A small self-supervised audio encoder (BEST-RQ), trained from scratch: 132.7 epochs.
Rows from block 2 of a small self-supervised audio encoder (BEST-RQ), named by matrix and row number. Rows with one number belong to one neuron. Each number is 128 + 32 x the weight over its row's rms, rounded and kept within 0 to 255. All counts start at 0. Numbers have three digits each. After the name is the row's rms in percent of the matrix's.
After each neuron's rows are labels from the 100 clips, of 14848, where the neuron reaches its largest size: "responds to" is what is common among them; "loudest band" is the band of the loudest frequency at the time of the peak. Only what is clearly more common there than usual is listed. The data: read English sentences (LibriTTS-R).
# gate: MLP gate (model.blocks.2.mlp.gate.weight, 416x160), inputs 0-79
# fc1: MLP up (model.blocks.2.mlp.fc1.weight, 416x160), inputs 0-79
# fc2: MLP down (model.blocks.2.mlp.fc2.weight, 160x416, transposed), outputs 0-79

gate.159 098:115105073061103139077170184170215157131125139114115123088128148194187082120171132103119149172182153075067115182161141115154129121169145133130121149158155143141100103144156128134131112122111082117144120158066102146111122079134151131149081144
fc1.159 100:128152107121168100116039094152112107178098188086208114083135159110100115111082136143143126096168142103068106160103153128179094155102107103144103048165096097112091149055150110150139133139157107121138140092089078110114148130133143159109109146
fc2.159 102:110087119131098163178118143094136107145145164153151137060152151121172137136112102107129149202161143123189123057151062128118171153122173069082083129109113134127143123146093095122140100130160142127091095086174120113127180102098179164157116151
responds to: voice: female
loudest band: 4000 to 8000 Hz

gate.230 106:130139153160097102140095120103097095116119153096128110115132132092133171140116159115134206132095130137115178087112150141092131208091116121115109124135206114170121115095106132119067067128201175094102137125122125149120167132083138129168125117
fc1.230 099:159126089105107050085152086118130134128137110122142164119141137138119130174111173116126118131194187141141188198117175114146140153120140145129117128132136152121144111151185110122148084127176160137143104085101118192121122147030086121160121101
fc2.230 104:129120113134111110155162117093147152097157151083148129185123150134129122130109135155158150160118135123102111066200083117149091181138135125154122187086057155145118122125108174061111114133139196164129117139113173056077078103133129108124092124
responds to: voice: male
loudest band: 250 to 500 Hz

gate.326 097:150087179118131139132136161065081140150139141015134069151101123187107149129179168125127152151162132111110101211135090146145181189092154121138164138087080129109187074083084142115156101072126162065121086153155147145098105158182150151134137130
fc1.326 099:123148195142165192160159075100189094175123145121099160118117119155135110102125128162114103115122140124132181157125170161128118116136092122107105092110109151129186124101093108054139125106124185115158099079151106177141119086129127114120138095
fc2.326 102:122156098082129124175178068099084160105149146160147082109135172118147120065135061144168098098153150155132109148115107167104096197153112095163150085187099147164129136066093120095145112170115129109131153120112149124098160147107142118134099098
responds to: voice: female
loudest band: 250 to 500 Hz; 500 to 1000 Hz

gate.277 089:161117115111152049147128074120088118149076129167112140133113123142153107130055196076053161103095111150121113083126161152128117103111100123102093123143130094193183166089168108103106110146133170070174154145220111134101065107150150133150117112
fc1.277 083:125053132106142155087131138174132172156134085107155125126164117056100180157124099194128105081210083077108140155113039068092147186125100109152178179106147140069140140133129145098168129114111087159082110135133084161153163148110135110122153064
fc2.277 090:108160080105139075154110084105114088134188124126172173069149175136049156131115116097084150098131132158107072150135098128136148131113139214145169068147136097078128140154162136125139159160164121128200160125108171090136121108143076129106146162
responds to: voice: male
loudest band: 250 to 500 Hz

gate.151 101:124125097170137138136088182133144153164053119098121129127141120136070152190126193132161128163153125103114129135119148140157073153130105165105119138148129146108160153094140157187166163181124159129169106082096110146099111137141036158155112094
fc1.151 093:124109138080135186100157170155137123080194154172123073116130107111095082148102163128187122166093189058148089090124105097118135090114135110117136185134102108060118171101100121090144131116100125042142056174108110122089075125087111152111094066
fc2.151 095:115088169127122119127161167163098092126148095183143093118094160108109094122182133142120134116115156099149115096213142150124089170057076136123036068169123085187075121111105150116123093149147111059135126167138096111074182136119105077166082073
responds to: voice: male
loudest band: 250 to 500 Hz

gate.312 094:174110118137205098099131136082127118136179058124204143114112120157109140095147161186141068107087133109137152093082121184164085127118130109106132121137069123108108108146134150150091146102172162136079132144131187166115163145080070085158139163
fc1.312 087:130124133082078119114067057105153166150129178092116088117103188124110127101113154125175080179069140165137066170149185100115093144090088176107089091137108167184170162144105177094079131095053116102112067129147136127118089070150143131085140126
fc2.312 093:169176093149164161139103116117096136100102180127170116087083133071085142118153165118157106210176136117145118117149143092099146160126178165146130132139080176176173098192138138128104054119102040162096103128132140141120106134154148142154131113
responds to: voice: male
loudest band: 250 to 500 Hz

gate.35 097:164157133184129133114163149138111117150167185076229144107120149152101116136164102130112110125109140121116176122174153175132057096121148136166190101092139169100079085123158124113119106106129182136195122105126100126145140092049175147118079112
fc1.35 096:152138145141156096078102165120136141072115160152147125073115128191107147128139072133149161066163119130161131144159089067160114100048111126094111145180107131125042112127113112126070140147147137106135180166146083170148136096064154176109101115
fc2.35 098:156119151164090192136110141081136104102125156212060155155094113064124109122133099120117098199145120076171122154090140119176151128144149150114075152189196089115142160204135085093141191121130093126122134116111108145081084102128159130097189147
responds to: voice: male
loudest band: 250 to 500 Hz

gate.236 094:127139145149165129135070173117178137173114157140151136100204134124138125145134169171105082128147154071103117146135152119145159047105134170153122125070109170191134176173114133155189130073109093092162102155150156165097090154137070137119122111
fc1.236 097:099113173132102174196138075121068089151099156163110146083112105151130113118087143103206148148090146096111126151106132134121124120121139150048066149089067172126172162164148179125104110103105121133096121113157137122106060082144082092151143150
fc2.236 101:124082100110134151114164139082151137110129132141140072116117091108076121124147081121154096133138109136128063159083125156139116058054150168157099046089134125081136096122076170118114133152136101165108190087180119146116149123104142155114142078
responds to: voice: female
loudest band: 500 to 1000 Hz

gate.129 103:090147121114069176130114155122117129076160118106131127155124102140123069133175161100109111125113166186110139156130154165120181098143158135109169130083157128132146127162100124092156198141119194158084108165105098119129142115050142160129134117
fc1.129 105:148127163098119117148138129085141131109093140112097111176050187150110176105149187135097152149085097196138096103126133101059147068114123216075158116153145158163098150146154157147096114115093155114139135202122159103109109081152161119135128114
fc2.129 102:083165183146190103125166109116167065108110095111163139023174112168140095231134151144124065075146115133108132129158077150138109147112129140120122178140182134123079130195116178157158129089086131143082112120135172049097109126115152136123188111
responds to: voice: female
loudest band: 250 to 500 Hz

gate.12 101:121080121091139137121099135172161161102126141132104108158121084110112087086107132088143056120140094141088118123194097117153167108119090145190181072098123132068127164172104110140131163129173137194127169186098157094146141077121072148144128166
fc1.12 104:109056153143086103115161148109137132087107116161160118136140168109131080151111163088167127159132171105117157126085069111166074152053163110086184133147112118064122136125115098086088099106192092131127166169137112162084148113122152077097134104
fc2.12 103:145114117088171092074152151095117165099173085059159138159089063170111154145107100174083137108189133136091090124138142098139196133106174123136049184153136079173131124129137103128139134121160178138139104135134186079085151112140102165135183127
responds to: voice: female
loudest band: 4000 to 8000 Hz

gate.414 097:110101138120195085065088105088056116098176100116069124174167127081153078101156155097136171147065151154130134084148146156128105119178161095168120137107146088091126106096049135184119120171154185066131110150176141171160154094131103163158122100
fc1.414 103:126102170170088085077111166167138115182126133137146127184123142117129104046154221147128087166112114175126114145119109106110100141165074186218148101122157170133157081179132160127129121133195162159059101130152143143096136112195078103095128151
fc2.414 096:148096146153122173130064064196083088088115166118120117102066105086125149131116117189169197153125141034071103125152064139130129125138093101124133098111065118109143138103070174117147084119137165164158150163074160163150147165102146077110098166
responds to: voice: male
loudest band: 4000 to 8000 Hz