Rows from block 5, named by matrix and row number. Rows with one number belong to one attention dimension. Each number is 500 + 50 x the weight over the matrix's rms, rounded and kept within 0 to 999. All counts start at 0. Numbers have three digits each.
# q: attention query, key and value (stacked) (model.blocks.5.attn.qkv.weight, 384x160, the q third), inputs 0-159
# k: attention query, key and value (stacked) (model.blocks.5.attn.qkv.weight, 384x160, the k third), inputs 0-159
q.90:641532445467467417442571526486531518540458497478477470530390504552523525435555466505495506594552524474533552530543504503511500486452457440466433519507450564496492500409510537433491442542528453494508456475514480489479428583491439413558488473419490593594389534509513440517559514476415468503488590542521454426405508469475417435522505348534523492437475507520462639522583486530550604547461549611459408400544581557491581497455523525483517519419433516588552483447493423462447495402556454
k.90:519486517557474432518535548438526553538585448581508447529503488458579526517588412497474445583543476469500544507502405471420515543432413412450497487534547449604486500368489384518487505441555442521483535451468431531504483449498406420415489489510526482549450571535490550513507479533408430470493584483472501442419507531527522469467496534531565503479476441467423571495419588458482475488459485508508553506482501475531481504474556541491555421472534507526582430533503514500442542540406514
q.91:517509534520587523392385546557489454440541531464534556555506413447460434522533512502594585544556474452476444520515530482466590435453519494527484427472505432450513515537471526581544492499434496545521442411510529560440547459502430550519571399439557546458362629519555413543443518512457525477504528448402438542511414532513510602489510502499563465465632478528446440546467545499500519406469446504472500524442525457530520460494518409499529423508435538499513531513474441441596508472539584
k.91:566446484524533408467556500561508525412489521498573575494522539457535584555537486499489556537460526471451478535505466551507539470498400532433599565524505509483572533501557408520503429501559407516476511571482491579505482565531555496509436576491478434437511478510460470505372376495465505513569416544486515577580611532548515520453546562528584513619504542484586390529538594513477470555579471555410453546539546542461423570479486502557545523588605548484548375444549461584529567487562495
q.92:574547541463480480569517549450458522575551431511582513497577535478509408410538512458490443447463511496418470503437449497541577443496475533498558465442381416515353574432534438538504508509448358557481439510441514499479536514434484485465521561480423455507583576492518535495539476536419435562500478519562498494518520530591575440520509507368556589581464517518506519493461479503465542497543630457559537520531490522526464468589469499499469554465494517522538445538513423501497412490547499
k.92:399559495460471558520474511554552434536499473440401465475486493486578573590472496422487506479572594508558374420512478546422501623528507403410555509546458495541504470491498448501407522475402572491528497555489513516425513451559493458544431381548536411529482508516488414570458555516561404538535542522482453538484480438542522479577473521564450489497505436435525509480520431385474488461549492432469520525598497465454459459564581452461489537554558496562488542449530554501502512588536471
q.93:602498579436498567545492513559364524420510517526451512568583461462527509518533422535540518476533451517537493522391445534421538512508504519464446504488551450474452537446564505534404513477536503498428452471497446524477500483493491588614529479497594492624544423445452452349488552585554490584556516553516531595486451528521529453439506531504424529438530533482537536480502574577482400535580580408549501504500622383493539511505576498450539518467549431414516474487521450524463470470550509
k.93:544477575482478432466502531487464467563489453461502500571505361550538500579477425508449541445471499494513507520564473497493456434458392498505438511521484578417427483532499374586506523524557468491591459528427473459473623531534547516529480478453471481437535548467464528511532455553454454581515519449556548486561543468487480487576482485473427468410518401450478435509493486554588513581510461395558533525389541460557592477439476492514468503510534486502434645430481520533467516459530551
q.94:490505537322595487493507468451414466437495582425532476498490500568514505595510461493542621540417492493538563540413466541518496578474493599481465458503503486561550465455475561522455450513473429506556605593571441425612593511506523417529455514533510481534484498540355518531470485493457439525553503455542528520500476531539521475563478523513484402495526511436531483482454473531446477405420497458502499471473526528527544416558578521500538466516509482554590569450420568478566504505575550
k.94:464526522499594462593465484575561564478490442564614572491438459432514463474466613416553539503529439489463515488480603571502431520520514580494505556443516506495471579475443467462516490443489439557550552493493545490424561450489478565457537539444470512413492567530462491457406498461432539482463587501503437417490520444500522465449465400486487575536449522520550539575537457498574540530490553546469478534594534466524454514584529478587558532532525490546495574501450461555484469481488458
q.95:484406535486527423511524427563433486533619536483512542523484524530448434513408455442424497496552506498572531496480482448587437474449404488570524463542466537454477537479529503603459414542451481463520570490537582571559543421497493505447492488478420515568604529587428633569492580425506441536581525565494505568555486463458533466563415509467546581510600445541463581503519505522563532574462440489522530462467455475495582555459525506490542451478445489511476487484534551558520482518566497
k.95:545561509484501507519473506492534465463506509444581515438504524434485516498536460569519513497525402464510433509563502479524524482447463534475537527438510465533545417495533507518472577516469452593563518483467475531507579470449444546492406513591508483473444557490423475576503506396498502542567605425624567556491454437482577579582474534531517459470453547587443468592577473503457530457568483541512509538512579549528467472466539545467506479544538535546548469535414555530429454511482562
q.96:507501477562499623494463470468537413583511568509584493522557490515551411481515427536608459521446471455533458476493452588422452433487445464488494493474454416526546483527413500526601571494425551559486552547545526468449561483587442520483508525506541522502562508513477524549495473513575559553520520533429589497451551543501497458562578571485518499393532466497504498412490580542475422515450477457521448490396465536522437523504494447472568461447512515511444491531514589474510493436602394
k.96:492534580442583485543510496588502422506532553595533515497504460506529431506529521505490541531564455437463554540413496539584469485597406547515548460480498575465526445516479391529454569518436514473505474440485522505476503554509443493536435528529544566455525529556590461524509476492444526491535554511567439566480563477551501508442575473443571513426541550540517559509482474534609548610448473416584517474494529492468512503419501534459475552538451465569478565474527441518421549531505439
q.97:451496455464505477492477447505442500486535474468403478501536452461555577458414543507506479548499435528473531589452534667468484508567588449500585545514416502408474491505418536433512521515398478518517460471400529479461508493564524448533447472569537539476499491433470468517517519543460455571500513510518372476428500524505467531551458567469461525501485501536532503416446396436491489475603499434541514467429473496501597427516518488408506380483476556445452436499455501497502531591442488
k.97:501517467439511393462566475484522478517422497470450698511415521650508457421486482520499470496492474613627531450536512527458578461467449473569461556536405453538440572483561581483576529477444516511422554358467488523551535544507489484529480514490496445460488569423566506514435461428545472535481540603477510433647517479559517495478506518545471581483467497464467462451451513417426443516458557464567414453549521400478575595434469522497551482420462580477469482402503399568468525422540561
q.98:552563516444524474499559591498539564539516536518499500488432512435537498542451505547472514434659547518473554524487525520505486452471535555521492473471482551420472474531468530507468417598535483552518485595464485580552480473485467513496417548500595431512512546546432535573482484459457535509550561543416469548465504536489518549444507508516414562536518526459465508553549451505520452447468449454408455510460469462554474483441368507452479456472549450440476529486425466554557463525404432
k.98:527524460538446488479526498504572556557424483522545537497494474487493530363501452437573492450509422516492647548519511472474494515541523473547486515559457505513492450635522492550548471491520535516485433530522493571512504563574500529522530503418443578506533472403535573552475520516490419423555490494406641489549522492565588537460539482499548565650534579489481513489547514466419572500531477622571565548545567472508456468457490466518452475432528526511430401484524389486500487470477532